From a checkpoint of a small masked image model.
Model: 24-pixel images, encoder norm rmsnorm, encoder activation swiglu.
Data: trained on capsule endoscopy frames (Kvasir-Capsule), 57.0 epochs.
Rows from block 7 of the encoder of a small masked image model, named by matrix and row number. Rows with one number belong to one neuron. Each number is 500 + 25 x the weight over its row's rms, rounded and kept within 0 to 999. All counts start at 0. Numbers have three digits each.
Before each neuron's rows are labels from the 100 images, of 14976, where the neuron reaches its largest size: "strongest on" is what is common among them. Only what is clearly more common there than usual is listed. The data: capsule endoscopy frames (Kvasir-Capsule). In brackets: how many of the 100, against the usual share in percent.
# gate: MLP gate (encoder.blocks.7.mlp.gate.weight, 384x192), inputs 64-127
# fc1: MLP up (encoder.blocks.7.mlp.fc1.weight, 384x192), inputs 64-127
# fc2: MLP down (encoder.blocks.7.mlp.fc2.weight, 192x384, transposed), outputs 64-127

strongest on: finding: reduced mucosal view (47 vs 6.2)
gate.354:495503538501525492528559485479528530497494502499482509490500492499450478487530524499467475517507490484565505493471480502476558467516537531526527506508450489527520535455503496491478489461477518
fc1.354:502458522482517484495538508459561472522505510559490517507508488505517508501549552479487470491523493474524453508499526472488537503490500489538531495535488498548547511454509531485456479458501513
fc2.354:522481507540493499483467498542548469506532482483512525497473460501508522482537510564514520513520524511490458519510485503514559535545492457474549566507492479480486527487518500481455506514529504

strongest on: finding: ileocecal valve (28 vs 8.8)
gate.24:454487472521492475525468481497521518465506518520516483543522491481469494505531499489499482470522504480505479518460504525497468514460516482517502510544504500456480510523482491500464494563513512
fc1.24:556507506489504506498531506506495471537481503487492498454478509504520508495486504517503518530468513525506526481535474475484514495538471523498501511450501513530543505458501522486546516437488486
fc2.24:457515439527484453493500528481524525502500490527512478542516462503470463474505475456509475493516491492520469516524543538495453516480506459503494498500523498459478535520491503500475511531510498

strongest on: finding: pylorus (32 vs 3.4)
gate.215:504504488504521482494510534455487498495507551527541477541554498504499538478500502534505478479483562501502519462503484516477507463515546466484487508511510547505494508473464526503500484468491500
fc1.215:516457499490501473499468527475485509513502515498534462537525502518525514491504483522505489522484535536539441444538511488508519486469531481505535481536517530518468485494498502484481504476492495
fc2.215:566463538491493522485460498471548486496515503534518487529500509498491499519488477492514522474488503487523543468448511469572476526480508502541486503489479467489455482501493511475504473538513518

strongest on: finding: angiectasia (49 vs 1.8)
gate.347:498483510463462493499486515545513510532506491497514536461501487492490558518470516519489525511525502482573441506533508513484470478519480526499511434497505498478463475457489508509482455536508515
fc1.347:553557467500528502488490479477504507539492474467473520511499481514500451506545481466482515530489477501532501512513517490457454506463510503475519540522542511492531496490523485511488479510525498
fc2.347:536463519509511470502489532494508486497489494502495504507529484515485484521520507473473535518513441483552509503499531538497508538462503511496476521487519473528497549564469508543484498498458560

strongest on: finding: reduced mucosal view (43 vs 6.2)
gate.160:487484529494516491490510556541492494487519492514482478506510505487507516542532498507503534561495461502500505537499497431504482503517498497494448516513446487492530461514497502475492502539489485
fc1.160:491508460514505461508457518500477537508472461466497519511524456499509488505542521506508468504479530472528487517498486501457509504483505522541511533529534510481484510513466469477516513471540500
fc2.160:498533481494515500486490514559491504482415537467510511520502512461503513540483520493505451488494488509491518548502526476521513501460443474533486523532526491501498538530466500539537461503516500

strongest on: finding: ulcer (49 vs 1.6)
gate.254:528513480493431534516495483533469501471488489493523459490479521508492462489493463526529478532502553516473483494535502508507504490507545527495507490516491486483467545484473506500505544479451509
fc1.254:513494493455513528509499486495492472490510496502512507461441493524485479508514517500539572485501500504480465439529505478487520499507505532492494488514480531469457553512486529538454515518461464
fc2.254:484465553509556480475496461475531499537526524538479508495472498491552559509520513493460482530456499503507504551492459499499481511517471517482529529458517504505541506478515491512486468527508477

strongest on: finding: pylorus (37 vs 3.4)
gate.155:493496420485496507527537504497505494470454526507524512520464491472484502525490465502554485492505510511468454463546498500474498489485498479469512523543491511518506517494470529549519484518463447
fc1.155:489469515531516469489526564467476508542477529462546495509495521485489515498429503547537506493486528456497492460507519498495456503530516502465460490553490501493488532450506536507496492508496469
fc2.155:539516474526530497497457574500515484489505530548532505506478501520495498530490503512501496494470467491499506508461451494488475444451485502541467549489518479506535478487482494445499525499515542

strongest on: finding: ulcer (39 vs 1.6)
gate.299:483547487508516511482497448520497503483500488505513436501500486498492505491493482545542541537453578533485506534526479466496496531512512481486493507534539470511467529541498507438497526544494502
fc1.299:499522519494462518492495543493474536475470507489507522525511500468535514533485524464512473499567462499489511474491477514474500491528512544562514483511503498516580455473518497538517511478508498
fc2.299:522524515497510466506496500495515538481436485518537502478503491514491464519477506501497505499461497491476484533495486504482483489501507519518462534555517509520517527467515495518532482521524512

strongest on: finding: reduced mucosal view (36 vs 6.2)
gate.243:461482518485507530539512495490494512533512527504482445476516514522473517479487504474511541508546499499516504538477473521486479482529503512486505503476512491455426548497472475498480502492505499
fc1.243:493508550494461503462473499468521494530494475492475432500507512515531533489499520458473542490496510514501502488524464489495522502509513509503480475474500498486541509525518493492467497476537492
fc2.243:499482468515503492497526478474514501499449511489524540511530468495488440515506499538512462456484471505532468487467526482503477457476498465488495516530513534467519455445485540533507466473506492

strongest on: finding: angiectasia (27 vs 1.8)
gate.79:523483533542537514494500483517506482465511502519482458497495497523495529521523473462503513455492474498521502529466508502515504483490495492538513529479484468507551488525526489526525497486504524
fc1.79:536477525474533458502517504483508517510514484448490522499535507515511493483516501494448532524505527553507497483434507532511498529485487486477498497519506496493510496494488482517543512517547475
fc2.79:512493505547492474503487488468465468481531499507485503486555485546480435535517454535519524481474498463496507495484461475534510524506495433515468511504492479509524461484504496489506491524530474

strongest on: finding: blood fresh (44 vs 0.9)
gate.268:514517564490480489508509497516499514555474483518495477479485479476512471507481511488508495508502517510485479531524530509490519487482504467461512529537506517510476492474512478498515470469473542
fc1.268:509468548498509503521521506516488499541519438492468473532488496485484529481514492491490467515475510471475486541508484510499462486494511547527456478503508535511544520500511510449470472504476534
fc2.268:489468537516487529486492493525547497508506544471465505501518485506530497460480474498504478502491457428519490492492465503477503501502491492521487506536521495521486491473499501476490519435472522

strongest on: finding: ulcer (34 vs 1.6)
gate.273:503498506489509546469527491476456496523464534518512498540501464528509518470523505480498532496516514521525502527486465492445471485493523493484478514502494474480470507447506522501496486461481492
fc1.273:476463485498466483531476508482471471511486481499499473484479517518534498536479531499480505497523501506486497493489508512487520475527473558529516470498522530529496490510526486481492537494497468
fc2.273:501513502506491525510457516499487514474442488497467476573494471547508514505504490523481529529514466480492503505511506490496468545531501517509517511463510516524459475472463479455496470478470525

strongest on: finding: ulcer (57 vs 1.6)
gate.338:529488490497501480501488441516492481486490525479513465495528513479535524519481525503495516518565527501475475484474498521482462491509528521507500513466507461514466507488517524517545475492474532
fc1.338:508471517497534517471461490522484490546496479508487464523494511478530517470467471518497550515522512523507479497462518489518515512511491505496483521474492483517478522505491538501453465562456488
fc2.338:471473531487467480483437497513476492513478521552499470531455475529477497505485498488515512491525520507460514487517477499450519525527504488487510491479536508531509521529481564531548525467498498

strongest on: finding: ulcer (32 vs 1.6)
gate.49:508501484534495502495479486513519524515498560460488486455486489508454501450538455507495504479484483496508487467521535498517482481449487511529472551509549501501498544447491507488502523509499506
fc1.49:520461551479497515487527508476491490466502483526506554509497486487519483519477503527485496513530463479476542471462469500488503470516487503479541536453470515481466484477506507505451464545478501
fc2.49:502512512536490431499492502491457536491461515493489498516517564494499460527493468495472453491489492523520486536496539474497495506499509520482491533513505497495497468526506463508519483481512514

strongest on: finding: ileocecal valve (58 vs 8.8)
gate.55:526457486499530462477466512498518514515524549500501453541503529459462517463533474473510527490456511517514504519491516525484492478514459473520469477488522468466471504482474539521522506466509486
fc1.55:494469504519508502449500499499528511500466488521518507434516491496501502525504519571471510521521519491500514544496502519478471494474500489504495506490516484530480512462499496530480506464506541
fc2.55:501458498499489493455500502513530525515475491508489478452477494484512475532511523521466501529509532496519499529481465488480454477452471485490500505473515494508475485450492484555474492448497536

strongest on: finding: angiectasia (68 vs 1.8)
gate.78:524480469477519536511536461478483502486464486454536513477535491498502508477510531505497509466501488495523500468538502515542500481530494502514521532519472497487479474478445526526485469479512482
fc1.78:500502500511499503458564544497510503491537490532507524510547487513552492539502468485500481540511508509463494472488514518494511487497486508508555479549455478522501497498527548542488457503486461
fc2.78:522553465475485486476545495535488511520516480521490478477542486457512487535457464501532497495524520513461475516526536497502508523530512484495478497525443481527478536506512504504495513491465482

strongest on: finding: reduced mucosal view (31 vs 6.2)
gate.30:488490474493489461499465507508510500494528478530474482476467508499505493460473453473542456492484490474512498519517513498502527490501546525485484561475494486451485510529456512478509486485467525
fc1.30:464508495493499499537527485511524477523463490494482491533481467519497491468532510519516532494474539506469513510493459469483470496508473488490471486482537494525541513505511465500539517517495499
fc2.30:510453479500489522485491478500491513493514509460446505449535499452541505486489498497494516499504468490517501552501490516501537457493439488499508511520473536477492488540510495500457499490523525

strongest on: finding: angiectasia (28 vs 1.8)
gate.246:530480509548490485482520517510518487526522495507518507482495494530531489526427488535475504557493470533504478531446502491526505496497488470471507531480508518525515451542499483485457463481505485
fc1.246:532473505527466487516475502512481506507512508522522493508499496535540512528438507536454522535499507531481522582444490494510493525526514463528481496501503506499510457503488491493460505457501490
fc2.246:475522509470506514510494484489514512543456522525466495474482451474466498468520490491475535452493507506466496495517496489479517498519504488494468479519520524493475520524501518546491525506468478

strongest on: finding: reduced mucosal view (40 vs 6.2)
gate.270:499466527507561504517513520474491529487503552475483503512478519488459481474466471500508493485454478493501524558523453510558538456536492505493498517504523485441487496525467490531524488472501528
fc1.270:525501544514518512476494536488524476510464487465499525457465469488530551530494501511478512547563489515487534450520540479493535550492506522454519461525504472484468511484495490484513452497501499
fc2.270:518508556513518529495468542477498498514477499463488506440453474492497526533494501506498525518523511520526530474495514463486538492489483516450524474503535501477497476481508487500501445478494522

strongest on: finding: ileocecal valve (56 vs 8.8)
gate.53:543508473486501530480500514493515480527505487506509498531517506488501475561502484508451466525536460479488510518526553556497554466508468521517456466532544500486500500510513479507529546483504513
fc1.53:429499546485536504493509500501523517488529497508496506485467478504517512468479520511496542507474490511521490491501495471483525558503480478489494511468487487509503464474503511488525452484493512
fc2.53:457527509515504446455479502503499474481478500493501475502517471472471513441469508458479460515487491512539481507480529483526487510473480512536554478506513474507490495497515513473489519520507519

strongest on: finding: pylorus (43 vs 3.4)
gate.179:514514488485454492487523506483494480506482498486498471491490516494460495526526484445512525527473498507550483491518550470489525489498514490458513547552519525487500484463462516516485484493529479
fc1.179:493493467512521478507512458476501508512535502553477543497526491493472497485515471485510524526493503477511501484523485469517500505471484510461509516474500519465465512513481522497525508541508516
fc2.179:487526509486488464513494523523517499490523518519497484478513539492510468493495532539506523450528467464498489499449461526509455458487481504530528447527515428480505519487517456456482487468466529

strongest on: finding: angiectasia (25 vs 1.8)
gate.37:481497479484533465490498500491524486518504466568486468480501504470552475483511498495530507516473487484518525502488490493489523480455519500531488490550484453486508490486480537524497450513526480
fc1.37:503503516520535469541518513529519494523524487517511482486541525532509492483520465486474502497505497473479541493540486490499544547491498474538490493526507478479480511511511493523442468461485538
fc2.37:541513538493514495520526554525476509481481505507526461534515509469503499508508525478530548499528519535488518494507512472532512496490514494482504546507513494491514479513468500574501561451504479

strongest on: finding: ileocecal valve (29 vs 8.8)
gate.297:445489491539507509542501495478469488528499507527494511494537504529498512464434524502467467519511456486466534513510477501497512493465470479468502519536488524495526530545504503520502517466520485
fc1.297:478465501519466487558469518516504474499482526490513501548511503481480501461488480487545486498473465508517497502452470476533541459508460471467504538485524488493539505495491495534516510549499508
fc2.297:532521492484509533470486488520528533491482480463527526479488497494497507552513472492460471540505515490514475482550500516506543504474485495511567513505506505522519496484533490489486427554488517

strongest on: finding: angiectasia (83 vs 1.8)
gate.315:459468520477515515493517481496510506478483525517477511471517479510462521478503488501528532505509493517480484489492570520515524455476512509489489536531480474507495511545496503547476485510506510
fc1.315:486488497527521473479462506514501486528486488496465484536485572530522465485497509539480560527489498461511504539474504504522489531535431481498465530519484489508453470487487505484520478505510529
fc2.315:489567501477509522541465488443510503518532499538500515499517487521502487511471495485450517518505497518493465503515511492468504419473517508439501516499520471484523541507510515499506498491498492

strongest on: finding: angiectasia (31 vs 1.8)
gate.57:473506462491501512553530502518510499496548473542452514495562512501525510506500507438486517492532468503482500487503461516494440480486495495502481493496475502470490509504499511534522476519495492
fc1.57:505500531530474503497513543511495542469505511505451509498467513508536501483499523540518476496503487472495556487552528521481473447511477467473468470500509475473483507525478515544549498517468520
fc2.57:503488498491531454476490492474479535501511496472428494491523497509464447491564484543504501487469466475517488505488461526493524454509521489539506533458481489494506502497479497515505439532472457

strongest on: finding: ulcer (54 vs 1.6)
gate.323:535467476492493493506538519543474526521492549557507536514482451485438521530472495490514493520489461487495502502498448535477488522474493466453511562479489501463509482507504488479498500498523464
fc1.323:475511488459493514522502488457548486489515489483484478494457493482535506496534476540495525496528532462525472440531520519513495504485492514531533479524500500503501489505530512520525448491530508
fc2.323:482490507526473505458483524501498504472504490507502493500443536508515527509502488444487517467504516525524527522470503528551494488503488511485496497510494480499447517496514495461509481544491513

strongest on: finding: ileocecal valve (43 vs 8.8)
gate.82:503529530468527538481468481501488534522535519520497494538507460525498504451537467505538514509493522480503485496528478506537483492505501490465486506477522490512461497505512501440497513476478455
fc1.82:487470491535521479501555515505498476522450524444488497472470517500489506504446502475480454508527503527492490501446496509477540482473478509505494526511503505476488486515510548539524534541483502
fc2.82:495517469536473521508485456486526541501494475539515489482530523500511500480510509480497522490502513537513487493540509477513516502482540536530502486494527501496519494516495457491491459535521490

strongest on: finding: angiectasia (56 vs 1.8)
gate.195:497443491500509503453488504502489444487490515493535538548510466489495485510534549474540496491495495500498459491527529499507503455502531520525560535476468496524532518498499541497514516489523551
fc1.195:511492463480510521517540492503477491476519507534462546497498457488493478485491451478524517503496490518465503510513499487559484479500488553494489521495513482510549509497468473565522526518508462
fc2.195:506521508471500494512518504502509515499516502495513431494520460489510496492455480496547473480502492504466526538503452534467506487494499515494523458524504470491509479523504480518501558506467469

strongest on: finding: pylorus (33 vs 3.4)
gate.253:502508489487521472511508503458468481514466480492483468482449536478485496506499491492504515544434527547479485471526469523525507495479507510525575482513499465555520457478538487485546495495522510
fc1.253:468443516489459522495464493507492519509470500501506553498508485507525502498472526506481503490543446501547525478481570523485468489555506497471478480465502526486487517522531453476513490510509501
fc2.253:517513482475478540473522492515499547498509451512465531472423478518494519537472505511513497534465502529514494488489534509502527478507470516504510452558472504497505532518553470473517462470470529

strongest on: finding: ileocecal valve (29 vs 8.8)
gate.296:513499509483468440510504500469519475529520450501477479500495536489508506512486513493534445465464526537513532487502509508547505457483532504524509490448554509520490495500500547513525495502523465
fc1.296:534512527472489478526502519471531486488554488488500432481533498476516511510497475485536471466492489549500524462498471527536486454473502532493477471493525491538501459515503523493528518536544521
fc2.296:507529508483504514459545488502479523493501526525538538512498515467505492474498524557505523535481558453518509511458474498531518508494478511532515515470505540501547520479522480541517481488483533

strongest on: finding: ulcer (25 vs 1.6)
gate.259:450458530500516469495508495500501499488418476536499505501525516527529504471448502482500520487489528503490474432488524484530492515504507496476487489452497520491463510467468504483494491470487497
fc1.259:490493476471500498422482497504484457493506487476494522501525543532489516475476499496482521552543495491487508526542502465541519485516521515524468449472554529516487456526532526505510487497537494
fc2.259:530536460498477511521519491490495442474524528504522526531499506512499487502504457485517497478525485485510502488495468471522534496518495492505517476520511506507460501477486548513525483469508488

strongest on: finding: reduced mucosal view (74 vs 6.2)
gate.201:494484511520495482534458510504511497466490517473501467478548483510516535505532498483445451498506446503510520513486500540494519510511495522527487501510531480487530517514541479554504502444560529
fc1.201:497487462479447470499460472470540513494488496493506514483529493499513525477458512495495475517541467500488451514476512499515518497483452478520479513524508521523496532500509508512494504458474548
fc2.201:507523556521537460476509516500498462467497499533490504524457480476551483519502534518481517542521467512501534496486465478471498503512490454523456514481518474504498476524515466475518488503551497

strongest on: finding: ileocecal valve (29 vs 8.8)
gate.212:556461476525486503472483508492536515513486529501479513474510538499493500478475520516509491510513473505471559517517498544466531505490495488489505533489528473484516546553508504479478558482493488
fc1.212:468493479490482511506477497515543492507511507473493525498510508486473493489497563486566454498510466518507539516491504517494527524511446519462499472485544484477521491453533514476542517469519513
fc2.212:449460543516508517495512519505529466485503490517526502528512458457478491518517542523534494502499469536507525503467538544546507545510500476482535505498555482481527540472539522485518493492479507

strongest on: finding: pylorus (56 vs 3.4)
gate.256:488541494506508471521508507434492502533526548506481555497493469463475504504478486469449458532505500494484493521491494532539500518545542502476482507497491474468504516524485455486470500517560518
fc1.256:458478504494537516531520523466475484534498515487541487524493514480503497475475488496467483492545517512470476485472482523529493536529533509496531532487489511518499498472477488471484486493514490
fc2.256:484501479499471525460531511511485478502485494495471544532523526542523483496540489525474493518490495516490523541491469462501482501499519466495517477480505489515556477513508540511482472528538492

strongest on: finding: angiectasia (81 vs 1.8)
gate.119:480514479521523470492540489488496497530512542509530528519560508477490534473475460491552509479505501519475509522491539486464480472498475516506462467491451515458483510516518495558446449550486502
fc1.119:516530468512553481472515489512486480499485535488518519511531507490529509464471467521506502477536472507470521463508489458468504496541497501556483470473504518460495533512510528579501476498521529
fc2.119:514490462516516497482571476510520491558508471470465513517528543465554537502506534503524525496526489517510488506544495500490515483529567509488454485469490523537486528520534492523509490510477467

strongest on: finding: pylorus (43 vs 3.4)
gate.96:502508487455546490499481548468499508520470505520523441521523461489526507483527507459440478496477487518489463506490495512476506508507498531533498537515478505461509520537537515523525520514507535
fc1.96:513469541512514538441507481532569513501488512500470493486479528493490528514488491476545521495548548499524481530495492517445489470468485519501497485514482512485481499498463489475503525518463525
fc2.96:495458510489520483493470507503561527518500506506486509489510525497494557518534487510492510512483495488486509471470506495502493447516482505507479471491519497491501527463467511504493500491514564

strongest on: finding: blood fresh (27 vs 0.9)
gate.74:504490486469491510505511470508526525538509462505476505521515486507472466464518477507450453541477451482505490484503486555556492532525491488496521460508461519513539478491473455545497508468506500
fc1.74:516484503483464486536537470496468500503486469490496528478528494497471525515484425563519501497513478541480436488535490504547491506474530504470512484530479463474494498470497504498477510460545501
fc2.74:528526498494536512543465510518502530472506483513518563498466489510488483526492488484496471464488509512484500474453494528499464509527472468469504502479438458520498501499466471494471513533508524

strongest on: finding: foreign body (35 vs 1.6)
gate.208:535495536484493496491507463486461490531489475481499531525480530539541470479451477523500476474501495481502502532521477501502486504460522550486511449491469487474517536467515469498469457466559489
fc1.208:524498510512492512460476475483469478510498484509449520518518549498532507518487459502479489498490479521485514503490445499478484516513488568509504495518476509505495481506510513516483434475512461
fc2.208:488539468514480456470519486493497507516525556473523494506463496487509520548515559534486510447491482525491480495455522513481515538501476520501478481479510483506464491477485469501477525514508500

strongest on: finding: ileocecal valve (29 vs 8.8)
gate.98:487558495460519557519525501537495473512530523507493465461471480462505494518508501539507462489492484549497520544505531562513524483503521484510511495517494522501523453536490502522510542477521512
fc1.98:487536481483504508547500458459490487475483480508476484517508506519505478517552526508518464518528507504532432468497481504475505496502465510531537495533501514520543536506489524471448519493525511
fc2.98:486501465478483549512481539537516523511514514531518457465458489512478492482517497514485455543501519515462527526525543519521468475495547490513482486530477539522502471516461499525505508463475500

strongest on: finding: reduced mucosal view (30 vs 6.2)
gate.166:457484505510483488519527508482491475509515569504505480488459497541505466448486504497521479500465501482510534553512524543499494479446531520495501457486499494452492517508485527482507487463527472
fc1.166:526474513479530515502493510472483519515508496488496452477505532497493462522529492518514482501493540511522480496457506482497498453511486463515521484506525503548500511533506513524524512466490523
fc2.166:520481484505520519517516534500493496504503499501511488513528534514510496499516475529514523509530520533513492499476527495498479505550501490516531507538534509528495550523535508505551514482490534

strongest on: finding: angiectasia (57 vs 1.8)
gate.59:479519490510510518505502488472527473519524520461443506450474496548486505538487485476538470528509523490501475452502528463486482486480506537496494492505518505501493494526499503486510440502498525
fc1.59:498499483475489469518528492546526528498471576520522555492496484459500476472538530489505482486490472476496533465507558482473513499492494511496501522468481531468482462461533446520499490519505513
fc2.59:490483474459489548479504482524483467515543524486523514504514480480499537480504505447485532502473503490452518533503476496548504472524506530502485524483489485495513531458517466538463500496499546

strongest on: finding: pylorus (32 vs 3.4)
gate.32:492442492518438509491503499513477497467550509517499485494466485524526529528472514517501503519476487513510501518519504511511479495480503493474514516499504499446478489506504456526551482543529512
fc1.32:489505565496557501501502478503492500533510484536545534465537491485528492521532492491522461490473467486495498498532476521519558488557484481498484539449494517545511471492438560447475526518479529
fc2.32:525506538552507505527536498503471468522490505516550483479552489501432499515526496495491458505540511474471515482499526517496489511474455513526487509505462468514496479473496537500509557519494470

strongest on: finding: ulcer (65 vs 1.6)
gate.240:472489498542473504556467496487511517479446512495529494540536519513465476487516509490494529514487503485457497506493520459472509481462510537522529452532555443504497528511508521505540524493471544
fc1.240:506531505501494491483466489505483478489540498482527510447490503515515491533498489486498436520505487468518528485515459474474539540522535517487472547456455483440505462527471464503527519544560449
fc2.240:482479502499494447494584510534490532494504516513503472489466497512475477469468521517465494533488524496530473466495505459487490548560508480523523495498478488535488487486549555481499528513525503

strongest on: finding: ulcer (61 vs 1.6)
gate.83:513497516483515520509548464490501496493517517493534474478493452507483452506539487503514483502504523510479514532528511482523520445496518514487499516486515536557571513462500488490489501516500505
fc1.83:497478499516497515513489456506489506464475473499495433465512481512509494479499516538537467512500506463492521497524503469499474478471524487506462497525498509544526509485479523492499529543494552
fc2.83:489520476485503500499502490513481485489470448518499495503460520475526465512485467472501551504492519475479533504492485503477483473524524470483482469507488521502487468508514532511472541487494492

strongest on: finding: pylorus (31 vs 3.4)
gate.329:513502509527517495534478553478481497529467496527494495525492475450483514533534493486482498554492510496487523517448554468502520490459521489529487507495475511491453534515472458493543499485511510
fc1.329:494531507519510517550502497519486505534480487546520514502482544495537531486511515496459500546500498522472522494440511481525488503512516480533494459504502500533461496545499507529479490455455488
fc2.329:486495460510488516533482460496486528486470475469532463523515554525462457465518525500504489508510492509507487526535505493505524507504557447489522488513502487481530541493516529521508540468473513

strongest on: finding: ulcer (30 vs 1.6)
gate.301:509493506487488489522471493519536499530486520502519478541490515504512466446473495478483548539513521486459471514528496532509494493492521484578500472494506509492449477478469495525516473515462463
fc1.301:538542521501466510518490461524502490494517498498483522544490546511508423520478502470511541512501512505461480461506498518466520501479507465548495471507492515457482520460467524515496461529503479
fc2.301:507513508536474517496513534501417530543499493488458495495520508522504471490518520480489480490491508484509504494486513536508496502528471484522514492513489506467495470449474530560486484523499480

strongest on: finding: blood fresh (30 vs 0.9)
gate.371:525503491480501518501506477498512527503508528507458539507515512518482490509509512510467461472518525511458532537502540549513476497521492504445447511495545524505466488478518492495504519504497518
fc1.371:490492485522466488464453509486509467526465502527506528537487497506505487560498444503524486486529513474485546547512531515514513508521467552490507482509550511488512488513519549458502536533479476
fc2.371:472486479499491494506522522530537493512554500468473510486507509457546541474498499496493476527489508518463488502534510528459481549502529474509491506493499527516471501501538515479500494509502493

strongest on: finding: reduced mucosal view (77 vs 6.2)
gate.285:516498520509480482487476527510512483534518499461509516466518508513496501520511549501475447451498524529505514539467541510486503487475539523511487502481490453455519532457527495481493449526506459
fc1.285:515507453531529467524536495491492511501501525500495509553477485495505509464487458483515506519499487487517475483490521529504477505520488510473527481506508510497475504527499489512468545486505475
fc2.285:466478507492472530471500491519489493500494553483511440489539484504449535455482474522531482491528516465488476500528552460513489519473508533486497567528483463501499447492465495522499497510511504

strongest on: finding: ileocecal valve (39 vs 8.8)
gate.292:474519498493520504537523525495515520495496486484543500454512507516467496514516529536521521451466555533522517521503524513510548520466474471490520480462519489501530521505540472466467533487471502
fc1.292:514502494507472486450512470505487497516480500481487540471485497458505519475506460448492487487540489511486510496494481499496467490424448499500545487523446509473514509489502488496558513505520503
fc2.292:455506549545524514492522511491535529487487498531482482534504468463479439502531465492547493525489477521494540549507495500485525528468509468476510501537528504501513561505530505520507506517507529

strongest on: finding: ileocecal valve (32 vs 8.8)
gate.302:494455473487496547511516542485493517530452546498508494532514559487509492511501518498558452496495482476490550534519500503535526484494491526470495524473518496514499496493503477526508540538501493
fc1.302:502499456473487488476488546490498541510469528533541506506496498497496489475501519513488464517426520488482486484530467520527469482514537488505438537483490509512498470461474466540525500471480540
fc2.302:518524490486503495466506476543486499490513499499504481442525484519493538533494518504495491497461496464479523513479532500487512479473504505564531517529513498505565527481491521480497470486522508

strongest on: finding: reduced mucosal view (32 vs 6.2)
gate.17:489462507531492529512512442509530481524487478476503542464478498527523510522535492505521499537512499483454521478525518508462514517485483495469534460516478490447505496503501497522507480493479498
fc1.17:443520493513503471530541479479496482531497484463475501477527525534473496550496495492514531536515472497509514522518492544509513536528507502493524494566524512460498521543523476498526493511479512
fc2.17:542545514532512489501508520488489524490524518548506459494494498520525488453485432475491504496540520452477493498502511504470512496489517533481483531468493510489523499470495538456491525484488467

strongest on: finding: reduced mucosal view (30 vs 6.2)
gate.175:472512500471497521502501507513483499523491540465504437491486518467527514496524490477502513473522525472488526530536496531537537494532526504524519500530496500491492481523491461514522467516517479
fc1.175:499550511478514478501510515509490501498505503515504512488522516502476540499462478489483483488493514440525513504507449533499490514540518518511501482506490534474527484569466542508516519471505536
fc2.175:524535510488516491519515480494497463481489454474531531445506510492471508446549545498489499504518498532509547513480509517514488514537484484502520463533504536464498470540495508505462492508516529

strongest on: finding: ulcer (56 vs 1.6)
gate.112:531567447460511499486505539531463477455486516493551472469462480492406519503506519475526473529529524498489485551476499532473522505519536502524457494516490477485511501508473488482507510492496509
fc1.112:484504542517497508529525485458500485513480485538514504533543510448553490483446498521493528533552492466517522444504500500473548486495438519503508544460512548453460511499508490484464484527521492
fc2.112:478547526445482482529519509460506503446484505478524453514490487491487517510468469460501474550527534471524505486488473509533509491519483528579490544517515521486532504515516535518533469511493481

strongest on: finding: ileocecal valve (26 vs 8.8)
gate.139:512481502508546488537493505542510504473482507486540431527490480516502509512552527473475510491506465506463484497488509482539496529451506511501486507536512455559511519504491512478513461521470477
fc1.139:510479491532487492514481483509457505472492524502530471542536496516537503494517481518518501464512511527478514512487463486473454476498482500528498524505510490533486505493489533492554482456428463
fc2.139:537481483524483517499474485499541483500544456529522553568511487490526488504465516491501510494454489494500539496499489509520481539516451530518486499444494527518507488484504514512497505488473538

strongest on: finding: ulcer (34 vs 1.6)
gate.308:514479460485476488483545485479491502525506516491546482506475507516462528470479490529503529516534517504448478522505513498495488536490499485529503499503513516489490501519506508465498521496481517
fc1.308:507518531520526536501504541502458511470515476484505538481480497482546474571507511488463507500484468461511475511538471515515490500487507484525505531526522473454511501519524477537501497475514530
fc2.308:507522507536515516474459502501540505501489489464548523499497490522478453553515495520495541476468465463529527483475463474497505522487510528507513459488534527536498495503492527497505538501461482